Weights of a small image denoising autoencoder.
Model: 7.85M parameters, 32-pixel images, encoder patch size [4, 4], decoder norm groupnorm.
Rows from block 4 of the encoder of a small image denoising autoencoder, named by matrix and row number. Rows with one number belong to one neuron. Each number is 500 + 40 x the weight over its row's rms, rounded and kept within 0 to 999. All counts start at 0. Numbers have three digits each. After the name is the row's rms in percent of the matrix's.
After each neuron's rows are labels from the 100 images, of 14976, where the neuron reaches its highest value: "responds to" is what is common among them. Only what is clearly more common there than usual is listed. The data: photos of plants, animals and fungi (iNaturalist). In brackets: how many of the 100, against the usual share in percent.
# fc1: MLP up (encoder.blocks.4.mlp.fc1.weight, 1152x192), inputs 48-95
# fc2: MLP down (encoder.blocks.4.mlp.fc2.weight, 192x1152, transposed), outputs 48-95

fc1.428 118:464521451409432498455447534557470472489529452575511499468488540485439502527523492487461513593473562537444504498497497518420516499494554502479444
fc2.428 116:584510487590474415517508516582446547471535460446466485488532490489559530490473504581493473445511501449536532530498477512512463507530481582466545
responds to: class Insecta (71 vs 29.2); phylum Arthropoda (71 vs 30.9); order Lepidoptera (35 vs 13.7)

fc1.475 139:532474566466519522471464550471533491477437560479513504560513532500511423469550526535526400449548372436495499446518508519525361514515473490536466
fc2.475 129:533493481562523509507527483522523542495575519538516464475496463476561481532496461449510620471435605441469551499478436493486467520498513557520506
responds to: order Passeriformes (53 vs 24.9)

fc1.243 124:450493474431456460494533522448499564554506523470504508577525538469474542477504484544464538383594554447451473486510511457558496518495455501442574
fc2.243 120:491557556563472476471560522529475452519479534545509464522454508550543553504454522530522473550433519507469518433551525498446489518513597478503466
responds to: order Lepidoptera (37 vs 13.7)

fc1.9 137:471455482472547502527496498498574528523505451474453547504518417493540470499493432531495519570437509476478536486522495518475489466490455513481480
fc2.9 119:540556526609474465462498506518451564440463550545537440534478516490476524458472552497482516416490502500508464445492458488544474470509553493481540
responds to: order Passeriformes (57 vs 24.9)

fc1.232 110:627524558552429545499447512458479483545505475519511495593480513456523459515521528456512545470439484481503535507457459465598537493507511459473532
fc2.232 086:441500444498518477484512508483516394516519521526527474429524527528494610545544529514455490488576487532494503512496528507447486546494541450490468
responds to: order Passeriformes (52 vs 24.9)

fc1.281 023:506505548452449537517498558522459520539486525466499523501495524460469469486555474546520469496526463404514524403524601569583513512432495589541548
fc2.281 023:529510461539547490465499427452531442468567503504491475534442539516491466548478524453453532501454497539470461555444452445459504571558491389442493
responds to: order Passeriformes (54 vs 24.9)

fc1.327 155:523489433462558533523441511500488513502453534474502590465479522502491496478521381569573515486487556487443454437448519477544483563516527509506506
fc2.327 169:501472578507464511560494463513515505513535475473524440521545456588453559565486526468587496456497491490551516448497488522471508488424394477473515
responds to: phylum Arthropoda (77 vs 30.9); class Insecta (76 vs 29.2); order Lepidoptera (43 vs 13.7)

fc1.665 088:538495478521551507544474510498489534565556520541475467503444524482494465515478475536552462494441437495477501473557476459583484507467568534500563
fc2.665 094:544511504412505504449488537504488483513481471432550527560589506515491499461531518500472481464511490414494509527475513537467470430519461455470517
responds to: phylum Chordata (96 vs 60.8); class Aves (90 vs 55); order Charadriiformes (41 vs 7.6)

fc1.403 143:518544461480552496431456449503516548509513564521475573473535524537489471507490522506536463510513492508505471501455502494571488581521471490435468
fc2.403 136:529474482488444480562549474494438426484472537529435514555508448514464490547551447446535471464515444511554559461484521437566461492471510520476530
responds to: phylum Arthropoda (62 vs 30.9)

fc1.587 143:519529504504493482497542502478529479494579540516503532499525528408486558599454515486438485521496471565465495437478426487445464526531550480510472
fc2.587 156:521488493433511454509501516537526512424463527497522463459501518532498431476515467469554458484526502451590499554528495524571507498486433542494492
responds to: order Passeriformes (60 vs 24.9)

fc1.582 157:575488474521479502437484451500430437463487485516500500451442523484501453532456474418539457490492491549525520507463483506569515513476528449442478
fc2.582 167:429422447533523476526532527547504528442456526504524507419539488499504503476488544537514524555508464481461551519451539566448466485535431538524483
responds to: class Insecta (62 vs 29.2); phylum Arthropoda (62 vs 30.9); order Lepidoptera (31 vs 13.7)

fc1.415 150:486510455491527535489509544501541508449512469541550533527468478527443548494507512484536506487499439435468503530501496474518544473438495432517642
fc2.415 150:526484516497523496538553490511469495518449461484466510483426488469504546553473487471490499428530510565493478507482475542505450516545437613555467
responds to: phylum Chordata (93 vs 60.8); class Aves (90 vs 55)

fc1.10 143:475516472539379448460490458504527439513539444453512508527442461570541508495536520568471554522513521514550507534492480487570551467529541469497520
fc2.10 137:458467546453487491532553501485506579495432543555511485566552521458491513553442452464572485468530483548525528488502509514446423457452447531494568
responds to: order Lepidoptera (33 vs 13.7)

fc1.328 142:486469501558489433579512508481478526464552483505503497446540499481510531545543512507584484565546493496561517507463441497461513433547495462445501
fc2.328 148:481498463472471516560483592535502471536510469555559574523556518444477571535472433497519517549544501516519516576531532517537498425500613513496456
responds to: phylum Chordata (93 vs 60.8); class Aves (92 vs 55)

fc1.764 161:547460538527455486485459487486426548498494524460504561548538553484493465470589436527469515456581429560466493479521508560504473515507465547479567
fc2.764 159:532468504548533428556582519482496523526436512499457577477429497443524490528494491522517557522515514553425509490458479520538452472491462449477511
responds to: order Passeriformes (57 vs 24.9)

fc1.212 183:500460551470589550516488521415448590509486531519496525451476488491503477507506481449488518469393509497530489481401510447487472524492468522491539
fc2.212 185:457458591503531441527486536455488563457470539513457504504563547455566500534463446448481447508510562465550556526502602503475463466484426494516580
responds to: phylum Arthropoda (77 vs 30.9); class Insecta (76 vs 29.2); order Lepidoptera (45 vs 13.7)

fc1.472 206:501578487431474513436484534552531511531520477482445453519481474517468493435504376489495509609544509502407498494470503497464468510495533571542518
fc2.472 117:436507484496436487490463536542471518561450527518573483448548522498551559524505519534505468509472627580527538520598494511427547493542491453483455
responds to: phylum Chordata (98 vs 60.8); class Aves (97 vs 55)

fc1.499 026:490416488476472493539490570535447550434485506499463516472500537486512470499544489536559483463449498509531512483476524572574503522417478546568619
fc2.499 027:541593472493522577486487443438539462558546530487520439541430505507456466513526452465428518467517512475446475476456467420476517546570502434412435
responds to: order Passeriformes (50 vs 24.9)

fc1.17 040:472451488483492496481481462485527496561509515547580466448466547466514413584507542490503439544501544499564443478447561483524508526486550537458584
fc2.17 038:544564463572462539557484463498409519506482440432446497510418424540497503442488435542473533461482445506493519525555488471476560542490461441567511
responds to: order Passeriformes (51 vs 24.9)

fc1.449 078:552516508503540467491503518550552462526496504493465480562467506476424450476463510533535493500444452491445498528536502512522501517471571494453528
fc2.449 071:516461527447525501474486526518436477535492455417559496553528486492542470516519554480520469496537488416532479467497487572446460423509467469541509
responds to: class Aves (83 vs 55); order Charadriiformes (25 vs 7.6)

fc1.207 165:488505515580424487541491518399551441529583434543498466534495510498436481519533536505483472524482509470517461579468530577494507501388550571517539
fc2.207 163:471468522481590491506551504504409466454469467552610481498505490498522513494438493501446475558521486570490540466530561474521556531507497533505420
responds to: order Charadriiformes (26 vs 7.6)

fc1.601 058:485543531492480507601529520462568519444437477537500499429497564434510489495532502495508477540490530529523502500497385476514532512421492528506539
fc2.601 060:466519421526468548435476489446500422442484544496494487541493437511462470433533472490527519548431486514517486579477572454546517565465480511487551
responds to: class Insecta (61 vs 29.2); phylum Arthropoda (61 vs 30.9); order Lepidoptera (34 vs 13.7)

fc1.620 103:518565482487513504535519553503501513414473451495598471517479543491540446523484426506475458580528522508514390484508414542505506487516440450452483
fc2.620 086:489473567467470496457456454474523463545453471456480435466486523517500559449544483525534461514515466571451550522480514466492507520513467533519472
responds to: phylum Arthropoda (62 vs 30.9); class Insecta (60 vs 29.2)

fc1.192 150:451476469467483417485490474554527467522452464504517490504499534472504574460438488519506483491501508455405547471515530519554487554488527467476497
fc2.192 149:433426512536486521491528507550435537508486569498470549506521496538468392527529469461568515516563588532526475495500484463436494475524492505518469
responds to: class Insecta (66 vs 29.2); phylum Arthropoda (66 vs 30.9); order Lepidoptera (34 vs 13.7)

fc1.86 085:528448487485518466463449522492502529440472537547504492434529575481549489526482421566521511511509527518532532496540593467543512514547462543462488
fc2.86 089:520564480439462567574542534544478424522472495467502502557451407528477535507521548471513489493517456503474459497456493471496484523467460476534472
responds to: phylum Arthropoda (62 vs 30.9); class Insecta (61 vs 29.2)

fc1.138 138:488537513486491485527470510474466488578546533533525497512551502473503435484556510512485465521417545517463498500511482542520416507464466505591522
fc2.138 141:574419508559541486448516540495486564469443479441552495506516434541512524541488560541561513541566497536508470505483461468510531531510549461383478
responds to: order Passeriformes (55 vs 24.9)

fc1.624 136:501444487478470472516472573566539511515485523523458586502509504475427535484545488503521496529486527483483572523526508506477526525463527480448465
fc2.624 120:527582494458556500465529516497427495489497479489570489467511488483560522539508489459550470536484489440547401515494513530474453434522501536473511
responds to: class Aves (87 vs 55)

fc1.494 047:490483518491512558522492492538557499509496494461482493469434563480451547516585529434492496544450484454502449512434475553555549495536501508439547
fc2.494 051:509453549521511533500434489434452525474578504497471462498526451444487425509471471580451537496463468510583545448501514476526498555471496536475524
responds to: phylum Chordata (96 vs 60.8); class Aves (92 vs 55)

fc1.493 149:562426517472492513497476455506473532376515445481492488584523473506501572588513408508522548556507524611511519512412571445460475570466547446537433
fc2.493 138:507535548552509512491474462519529479527461471441481462466468508510512480420456538539519517494510431511490586523541481524466538538535526544479490
responds to: phylum Arthropoda (72 vs 30.9); class Insecta (70 vs 29.2); order Lepidoptera (32 vs 13.7)

fc1.73 153:533507538504391481489588492526518500529453515437492475531548478496484491533497496526565499493529509553500450521524541487517462516506504402456499
fc2.73 137:502473553526484440494474528527510518504490480478466434532460527503478428507541434559473477548511498478562496536442396481541500464464528504529459
responds to: phylum Arthropoda (60 vs 30.9); class Insecta (59 vs 29.2)

fc1.669 087:490402534483518474454487508526479509447504581521467448455549510447519511497432463514542551528536584528511502543518524448477478525551479522424501
fc2.669 085:576653473478513492582497516542508507505463431476525565527448411526451541520561543486502423522464403486496493451464521458504486514429454465529498
responds to: phylum Arthropoda (66 vs 30.9); class Insecta (62 vs 29.2); order Lepidoptera (33 vs 13.7)

fc1.64 216:469515455467538482545505499491452485504442468489497525531507513484534471498578486488527475521511610473486445495452507505534502506520476460523443
fc2.64 226:541529462482543480510465521515490555547519426473492515508533527510488528487440413496524509481418499525524419450473550539486423548460462567481535
responds to: phylum Arthropoda (74 vs 30.9); class Insecta (73 vs 29.2)

fc1.473 022:634495542532490562450527542493432511451458501491490471567506463511551511520543474530432648497424550549545457484449488515495486474546428475517501
fc2.473 022:423545443492514516556495450491571461502518530515463486418407561473442460510495519491488372491562495461473482473514461456541528603463573515449528
responds to: order Passeriformes (50 vs 24.9)

fc1.233 155:509540522528552451518467554455513546486523544472451471431486519435461545513504510497478504495534488505436446424494528459499513537430513493454545
fc2.233 135:511519531514504540514552493454521549486508543518522444512522475448454504530461564516477517511529430543548472513600542514461495569531548491483468
responds to: order Passeriformes (51 vs 24.9)

fc1.26 027:525416411505474499429537500509527524471515474559524479472535482530515499519490511470485526524447513643462476434405516455523490535531442455477487
fc2.26 025:479579530517522476553444489498469501524504516424502548460407547496465466516536434542448449504501478393479476487520530536484554511432546553498518
responds to: phylum Arthropoda (62 vs 30.9); class Insecta (60 vs 29.2)

fc1.528 159:457571471474438483493514455524466454527504532492461391542513508535530467437489464502476483509470474521510503452499507453472480565500458494440506
fc2.528 157:506512581524432405447509502487567529475519472545500529439508429453498507433505487481517501464463461486447551529496577519591507532551454453541573
responds to: phylum Arthropoda (63 vs 30.9)

fc1.172 134:488510470467550524546471586476503554554562568558496537474451566514496538512518436450503481543481447533467575500493553469540434551505482463527491
fc2.172 140:534460479544480522502492430574521524462489482479536481517537479528512486513537569562568502517486432568503436513528471486431513516507496499434460
responds to: class Aves (85 vs 55); order Passeriformes (50 vs 24.9)

fc1.333 159:402519570566471529447436479530491486519457458525513471491478450555481424561547514501485553489480522447542456528516471464476501485512449436528511
fc2.333 173:504437566472444481515473547513474486500460503484545504520564484472541517498454466516512568558475503419522515450555527510587511473488467517511533
responds to: order Anseriformes (27 vs 5.5); family: Anatidae (27 vs 5.5)

fc1.376 091:507480538434458522517475458476528582494537595546562504555485516454501440504473477552474510487541527456472527502543485550539576521503528515489522
fc2.376 079:509494562527502490502454523489483565542448452526441429507497537455460437532515481502394562440552467470479490531482475574500500532534535518505453
responds to: order Charadriiformes (29 vs 7.6)

fc1.319 142:506522476466445481568502454457455560475485478473554525498556472475484517544589463561525527540529442488543539498522529500467440441478417494469563
fc2.319 136:501445596504506488448509536598526499498533508517500534498528535445430553523498501517476532490586478552404469489507500408472562514503604407497484
responds to: class Aves (84 vs 55)

fc1.231 171:488515490524504484466474481536520426470490518510486481459448503522523540493492502496376557558468451476526451497484557539467596438485462437482525
fc2.231 180:522495513492505468579544531489444547467531513522513521511454483534546534514498524499628438467437512492525535453411499482514443566438490467507484
responds to: order Anseriformes (31 vs 5.5); family: Anatidae (31 vs 5.5)

fc1.47 130:472590490495420514486513461502451479464512506532507489463461522496430528534441488466536507516530525476492466565440561513510499455486532504420490
fc2.47 123:505479506436465491537479481618491569460535500446452451494556481467519604426556512535498497489563514530477452535668451444480509415543509432542463
responds to: phylum Arthropoda (63 vs 30.9); class Insecta (61 vs 29.2)

fc1.45 164:506444496516477491466533449445496452583535529531498502544433568515529428530463481505502534513492504447441535528453436499455542453504523528512478
fc2.45 162:534495562569476499523472488482427503578599491453512388548458503469445531512499476489514463530452485539588469484516499457511469479503472454537512
responds to: order Passeriformes (50 vs 24.9)