config.toml
encoder_parallel_block = false
encoder_inner_norm = true
encoder_layers = 12
encoder_width = 192
latent_channels = 8
decoder_attention = false
muon_scale = "match_rms_adamw"
lr = 0.0028
epochs = 12.7
lr_schedule = "step"
Rows from block 7 of the encoder, named by matrix and row number. Rows with one number belong to one neuron. Each number is 128 + 32 x the weight over the matrix's rms, rounded and kept within 0 to 255. All counts start at 0. Numbers have three digits each.
# fc1: MLP up (encoder.blocks.7.mlp.fc1.weight, 1152x192), inputs 0-95
# fc2: MLP down (encoder.blocks.7.mlp.fc2.weight, 192x1152, transposed), outputs 0-95
fc1.512:128124127125134130127138133120117124127125130135132118126132128124130131131130134128126129130123128127130132136128129121132130125125135136132134127127137125119117126128126134125125139131116129139130123129127117120131129118123127133128133133127121127125117126129126127130126127131122126130
fc2.512:126146137143128125133118126125142131137136116123125139132120127125114133131123127121145107126136131140135123120127122128127120133125108125131129129128128128145141115126121126118122119133141125122136122127125131133118134130136120132118120117135142119126139129136128140136125126123141132125
fc1.513:149114169150175130152114194109113216144142121130101080144141163105105115105116103160127094105150125106139079120100130171147112101106134142112142126156162118088170098071112172220112136142146083134085122114124115093168157072122127197126123138142123111050115119085122126126148099108111092153
fc2.513:150157147111130124074118081106135098041133135152160181146083078140114161131142155077102105136143119157104122142092120072139155127125099143159126145139102130196110105111103135053155111149125181157164126104108137136125114126093097118116128101094163122202143094174143142141104155178153163095
fc1.514:145110131140121171183115162152123105166112120086092159132126126111119153145140104132136109125123110142175118156136136138098148106127118138135117088148140107119127137112117122112093118137130167133122107103144121134155124121146139134121091123126137105129131093140116115115139113086124138167
fc2.514:132111090122148127127111126111109105136158111153110130157095140130125129107149124114116111137099143152116115110108128127115115136148116117125114115130089108142121163121138110121131125153120129149138110138148154122115115142149135132143149112113128142137129134154133158140084122112145153159
fc1.515:141130120136136106124117141127115150111137123128129123131124141120113135112115130129116125123129140109150107152130112112144119114151137131133125124115132130115107144118145155154131118135125125129123119128139114116097143124136130124131125121133167128136111110117130120102123121144142111134
fc2.515:127103130103125147112126148118134120113130132126086132118140134149121134157131151128132151128134120150126115111120158142087118136138136147146135120131123115131148112124150126105129139156144130111110119094135109105142125139124137124123148121134091124123130147129120121109150153131118110090
fc1.516:119127133130135123127121133131121127130117132143130129136122133118118127131121135138137134105124127145140121135132134121127119131131130132130117132138130115122141121123126131124121126136131117129121130129127128135148132124126119120124127131124132125130124132133129138130119125116129122133
fc2.516:130125128139132127120138134126137125118132122120126118117137130130146130127134131132131124138125139124137134118125135135123138118123129130127140137131130134125118120132124128141131123135131140124132140127137128124114125130128139141133126130133124120124131120128128126123140117135129127117
fc1.517:119125133136130125123109127141128130123126133142116128144108135118130118132117121140137135106135138138133121121131138121131109137133140125126131135128128115128139132119135118132132118122138123129113132129126141125154128125123119119130132126135130128138124119131134128134127129128130119130
fc2.517:131125136122126118121144143113127138122132125113133128112141124127138138122134128131129118145112134123135132122120129133120144118122105135131129127134136133120119129137118137137118132134137126122143141123145124129102128130121131130124124130129130127121141135119121129121148125136117126118
fc1.518:127119132127119119130128128133134134121129123118121121135119136124127128134117123126132129122130136133127123120132127138139123139128126133133135132119126125120137131123129122135131122114129138123123133129138124114124131129126127135129131124129132130141133122132133135133135131120124133126
fc2.518:132126127122133130129132130124129129127125124134135135128138117128130128127143127136125120138122122135137133137129131120131128127127120128126120124127128126122124127124130133140110127128129120137134125124123125139126127127129128124127120134139135127120125127128123112121135131140120124125
fc1.519:119126128130108118140125133129154123107130120130118129143117123125098128131141125135137133122140138132125128114149141143135129135119124142122147139110110126121126126115144121121129133088129144127149134143131109118111125128139122130151152130132122144140135121136142129141148138124128117129
fc2.519:112120120136135119113132126138104158136119114133132127137141120124142099133122121128124115142134125124142109135108123095130095132112138095136077135136143123137125142137102119167109118123128128143096132121136139135101123111135141103097136126141131081117129110131119116127130127122130149141
fc1.520:129119137133128119124136131120119131120130121123129114122129127124126138133122132124138121129128131125127129139128122137138124134127122133138131129124131122124119130135122132137125123132124132137131123127136116118122134122126136139119130127121130129127121137126124136130119130121130138116
fc2.520:122140133128132135135120134133137115122129126135132139139130139133119122120131128127124130133113123134136123122126135114128128133135122128125129131132123130128130121126134124122126127132128124130134131119125130135125120136128118130143122131138139125128126119137126129130140129139127119128
fc1.521:221123108109116134107099159026033188199106186026091175090087179114245166101191063136033134170187179083184179175210140119048096126108068110144154118140141094076163174080108045202104161190059104181141092093164045201098181081081081044065110151230172166135059070103137154071192138213127130106
fc2.521:106098043179113108139056063152042064161111132236065172174121166176138060157102090187153162137104052161172103180107091123204140048076121058127093116081013099141173132201172196000119127120137129158156146118152153133084132145132166158091171028125195140124119159229111138134084074083133165138
fc1.522:125120105143124150131089129141119132151127131118146128116152141110105143111113146158117122142104112128129116152150117113117103150131110153128137123118155139116143146130120161147118115150112157122132124113140128107134141151130125114126102112126160120155113126140117093121140133128133124134
fc2.522:111095151125136126147150118102114114112139119158109137092114144142134130175171118142123122136116159130114102138139131137104137119123128106128104140133119123142126110101136125125152140127153122144128133124132115100133128142133142141140143125127084118114114126125135142138123118129144101127
fc1.523:136170161069124048059075108121159167035064135053033211000075199080137216189091117072143072205073036166072041103069128071047129207249104038103129255155055252082066255145015154074223138242232051096193076094000146204163076221049000116170106159139184104216111063144000125198255101090154160156
fc2.523:172027144215104185037165101164170255231196245168213000094247047106161121000225122164157116026100099154074205099066119047251255193006074037108162062243102069094183000128255039000071010123000215059019226255209090000132156072078255151028042171235204211028143136187180242154000108198082000133
fc1.524:139141124161139117140113135101122109128097126107134156146110134113093138085136139132123103109105146124149105156132122112118122152137102117119125134145123155097129113109132127115132154157113110105176144116126097142115147128133105128124119156123143125126121119129120135120130116145143105131
fc2.524:110151155123111144144125136139124099149075169147063107123135141135175123147112102149098156170135089087096110126114117153091113131104156110127168134158133119125081136120119146094106095132079121128110151102100149119104129160125132150136124137143075113133113156181113131112114130174153131096
fc1.525:144129161014180174150074236147017056165160127089117156201064175073140135185211122223121222172179092229125111127151215142000024000029157096180097202000173094074073135073080000031146190142219171255165052174142218089178126140194031096141119068018232000112082026150084208000129111162036195147
fc2.525:135127005188176204067000135220117044250059072121109198214011090192107140065034203255129137255133138107060002167085124181217167000141000117022157214052054000211220188031158192235158141069082180091122098116145202189150131133113100168170086174135068172225111081185129049255155000101177088084
fc1.526:129128127135110121130127126125139139122124124129131122131121132121128130118122119122126120131128139134123117124138131138133128141131133131133153133121116131120124142119133117135133126095129131116131129137125126116124123133132123133131137112142132138133130124128125125124146133133128130128
fc2.526:128128123124137121118123128125120114126131124113123137124137124131118123129146125128122122135132119131136135131132124123137113125118111123128108121127141126134128125125129131134116124139116131141129142124126119134131133115128130118141123146124130118126136115129132122114118134123133121135
fc1.527:117128134124126123122120134133132137120124127135124133134117136123123111131117129138135130109127124132131116132128128122130113132124134135127133127130136118119146127130129130129129127120125126126114127127138132128138127121131127129126135114130143126139134126135127131133132126124128117121
fc2.527:127119121124135132125139125107131120128125131122134121132131128125149149134145126132129128148122130133133135116127133137136142117146117127129132131130138125130126129119138132139116117135149139119145137124129123125118129134122134121127133132134110127119122131124127115124139128127120134132
fc1.528:099105150034166157208156205189197166146198147114145124186141096047113068165181184123188054171089163189118085163101182057229034146059114101182137099080152162151099120056153075139075045131132157072129166131137154046181124152097106181112133148133111144153089142105123156074038126162178168253
fc2.528:219178142117075079140009027083106199132139129133133161117109078191093152116126068167086064127158100083097155088153111092106237173179126143115067131222155065124058151150128153149174239206077192114123079148128083160146118136129114208142108112061116142145076114133090141147182075116133125157
fc1.529:127125138126138116133146132107120113129121131120146130122135141127125126137121143118125118120098119132134118132133128129131135126123126120126128115130138140127121111129119146109123131136129120132138131116125115125114136132128132125112130137129121120121127127126119129122125128120116127135
fc2.529:129137121140136145136116118148145137128125117126112128143123124117116136113133117144137130125143138134132139136131139124133126134128122141132145141134124122114124114125130114142121125120128131127132112130129114128130113107130127143139125115124130126134118133133122123137132122133149128127
fc1.530:118128119131128123145131141141124126118130117119119135127117126137110139126135117125143118131146141141140124128137132131133135141114107126145149133137108133124125142124141133125117129102124128123142141141096111132105130143132120145126144124140131126136119124131134123122123134142133126142
fc2.530:130142133129122140135115134117110138101129152137122118144144139104138097127114123149131134126106105108134124124150126121122114131138154121102097125136136127140110136121143138126110130138110142139116113126152134122123138148122119108112123136127119118124123136126109127129120137122114132120
fc1.531:119129123121120110128110140126129133088139139130143136146118117111113122138140124154140130123125142146113117134159149137142108134156114146113127139128119105118125135114142127125126133113127129130131134134143130118100117119149116100128117125111132145133134121124130124115150119116122104122
fc2.531:121102137118139145109140140134106138159116120134116123125160158139163112120120154126092117127126110135161123117084119116128122113104128115148129105130127114105140139142121135158120090130151128130121130112124100103136127144123184122125142134169128077116120134130128093122153145132110126129
fc1.532:129142104134122123112137135127117139129118128142126133139113127118129129105130138131128125138148134122138136127132130136111115142121132140124152132126133121130115137131116130126127128129131104125127122127120132122132124122127121130116141120140131130133118124123126127130117116146138126122
fc2.532:128121152130136130143107130130129119120136113121143135122147134134126122128119129107130125130114111141136125119123130130135142130128140122137117129123122128128149109127149124125122126145111126130128125112125129124116128139126132138155139124121131125129151118141151137135144145119130116125
fc1.533:180068170186188126074118163144146152158192044127137187136171167082117160137140152143109064046081127130193046161071127168124057121137219115111113198174126126100065164091177181085169084161126067126062071145065136140158249071105086154170060152149084163111073099138099246110092096133104119106
fc2.533:171080151054061100141071131075118111139131156107118127088116075145174112209074068116193132168191128125075207149172193100166220155160121133203147061179169135160161069193205133170088130082175131160148160100165143149224000127183062113081097078114090139200117137155113094158120033081131084102
fc1.534:110089153124156125164108130145119110118138139110113108126132146110127132123138143150120117111136145147136122123144156144122144129131103133125107154136140123112125144117135124116120138108124143134116155117123120115112156106144134126124127121125145130125143113120110140108123122132100128154
fc2.534:154138123141094114075149112125142133129137136156143143123143132135124110110116109103119126146091092134125144132135111114158111156123145098125149106153102136123129126140105149141133128147132106135145084123140136131142139170097111127119112130130127108149107127127164139151125127123130124110
fc1.535:124211097175177119166116138073181075105109134182156124144123204125031058162082103194103158093078179081145133075059125155181215102152159157154135089155149075115204112096099185227131120159085011164023138155195090118109101138085226073083086098093067139080077137233186144138114147147148208118
fc2.535:082164169115077070071055151171037174141154145073094064220155107098179152103083255055118136136165000133146192156099131201163106071128158140113167063129084163071147251136245092085156119073110146116112161178089080155179128053101075099083112122148050148062109001116061101158162129155166106146
fc1.536:128140139143137127146116133109132127125116125138161128117140136101105129115135151135127106107126130156146116134144132132123145119135134122118134133131131134115118103124121154117114135135136119124149123123131124154123142124124113113118121143133131137122128132131134143128120111128114110132
fc2.536:129109128113125134094150123166116124131102135110124125146122110127148127112098118107147125123117149123121134123092143128130116129132134127118113128123117131129138143131113094127122127117135119149091138135127144099121125127131148157160141137125115124139110110141115136119127118152168122118
fc1.537:136121120143123127129144124107124120117135118106139125135121147130115144127121134111123119112118132129134121136128116140155135131139111116143136135111115154122112126132118137108110140130126144129154121124108111133102148138116119144137153145147126115115122115140122125145129131114116132141
fc2.537:117149134140137148142113131142133137121124118140103123139124129114125107139126117156157117156135121133125142118117129116121098127109143136139122131124151137121125112141132128135130131107114110136102126135138115148126122112119113109106138126121128144139113145126099118122129144155141140126
fc1.538:055000137180105087042112170169050112111122097119053011126070110000000193133133144156063201199016158157117076121255255230253179154171137085175211196000130102139112100085000242171098175249154149244235106121152105063151104219255066143135111152006113112244132094204155222178086002160116072155
fc2.538:067255141220193046255188073019172087098054000146172111060125007232143023068118194017255140074163047181077255131012214114156227034176051107121000068255095117073116222096160202255230243197141128045089091252106128000176081252040205069000069135210253030104060129000000121046167167071196189053
fc1.539:153200178025079091109044036173050121173009173211138124158081215041104050024096148158166021082140077128223102091117112171129138035097138239000101085044052180106178116203061254161031110133143192084067166217128110223130101112116156099135098034174143089198163079188031073088168203109154134172
fc2.539:072168062100155146009168158143135110174194091144066035066177073059129101220255106135115174079229148145007133101076152110225120158163166060143160170126167179103166189133219103147180148118065199071158179057130098000220124162134043103132141151135102099227090067105255126080095157129101123098
fc1.540:139047149131151142144109121096097161103158141178158127122115116109088099116129135126143072123134153162118164081126167092141189115117106123110143141089157119153138104163117132110073133198160131139121105093114113112102132124104104116183096105192117080172106077139135197161124122182089083100
fc2.540:197174108103120165140182122184106117176082148146207148125114157152129171175069123170163125131165107131114134147085141161084136139124103130112163149058129131108107159049101108110205093055145136176111148153116184127121121167171109155114136080043157202106119074172163119110065110142083103104
fc1.541:114000214150136154181120204127135080107170061163088084159093126073088148255007165162068127187142191086162156000076038175237095174120089136062127170089080198161163110147089236103255057150147025147126189142057023095194190071205070145090029159061167246138090050090100139131220137140083152183
fc2.541:065084011151091072090164125151142255139163158206211147113108156118191148000144085116053148111119147136137020141205198006213175151227220083050168093075175102058067000111000075089051229182190118110113038071111123242027045191164247148134252134155104041186218217156202067080000071079165210143
fc1.542:122124125122124118109123137126108153108128135121116130150123163125111139113135124127130128111150148136151122145149125121132109139140143137130120141117120122130115138117122131148131119133127124132112114130125128113124124119122131126129137126120138118150110109109144127111119140148138109130
fc2.542:123135137117129128146122148124141123129142112123135131095158123127130124144110146120135132136123119157130140093115146131092145124147127144158145119101146135150147138125154118125114132151100116143110117126143121110136148143131142097138146127112123139098158153154128090117142147108120133091
fc1.543:127155193150023122151111207029174152161086142061101151108242209024142204160089162196000020180112108208100131134149166145065133062119011203163059048098216184098192255090054134072047207229070074160089162075128157141108143054107104087124053141215097128074170130121138154171097143010086089177
fc2.543:172128114086200094146069074155145071095161159122196107096069109185116100076172114195196116144138077108139137064177059160143141185115140077115116124143206123097118128203185110206159146099090143096174079118116135084130000171194113126104116137162064104149123050136117103078091069131107167129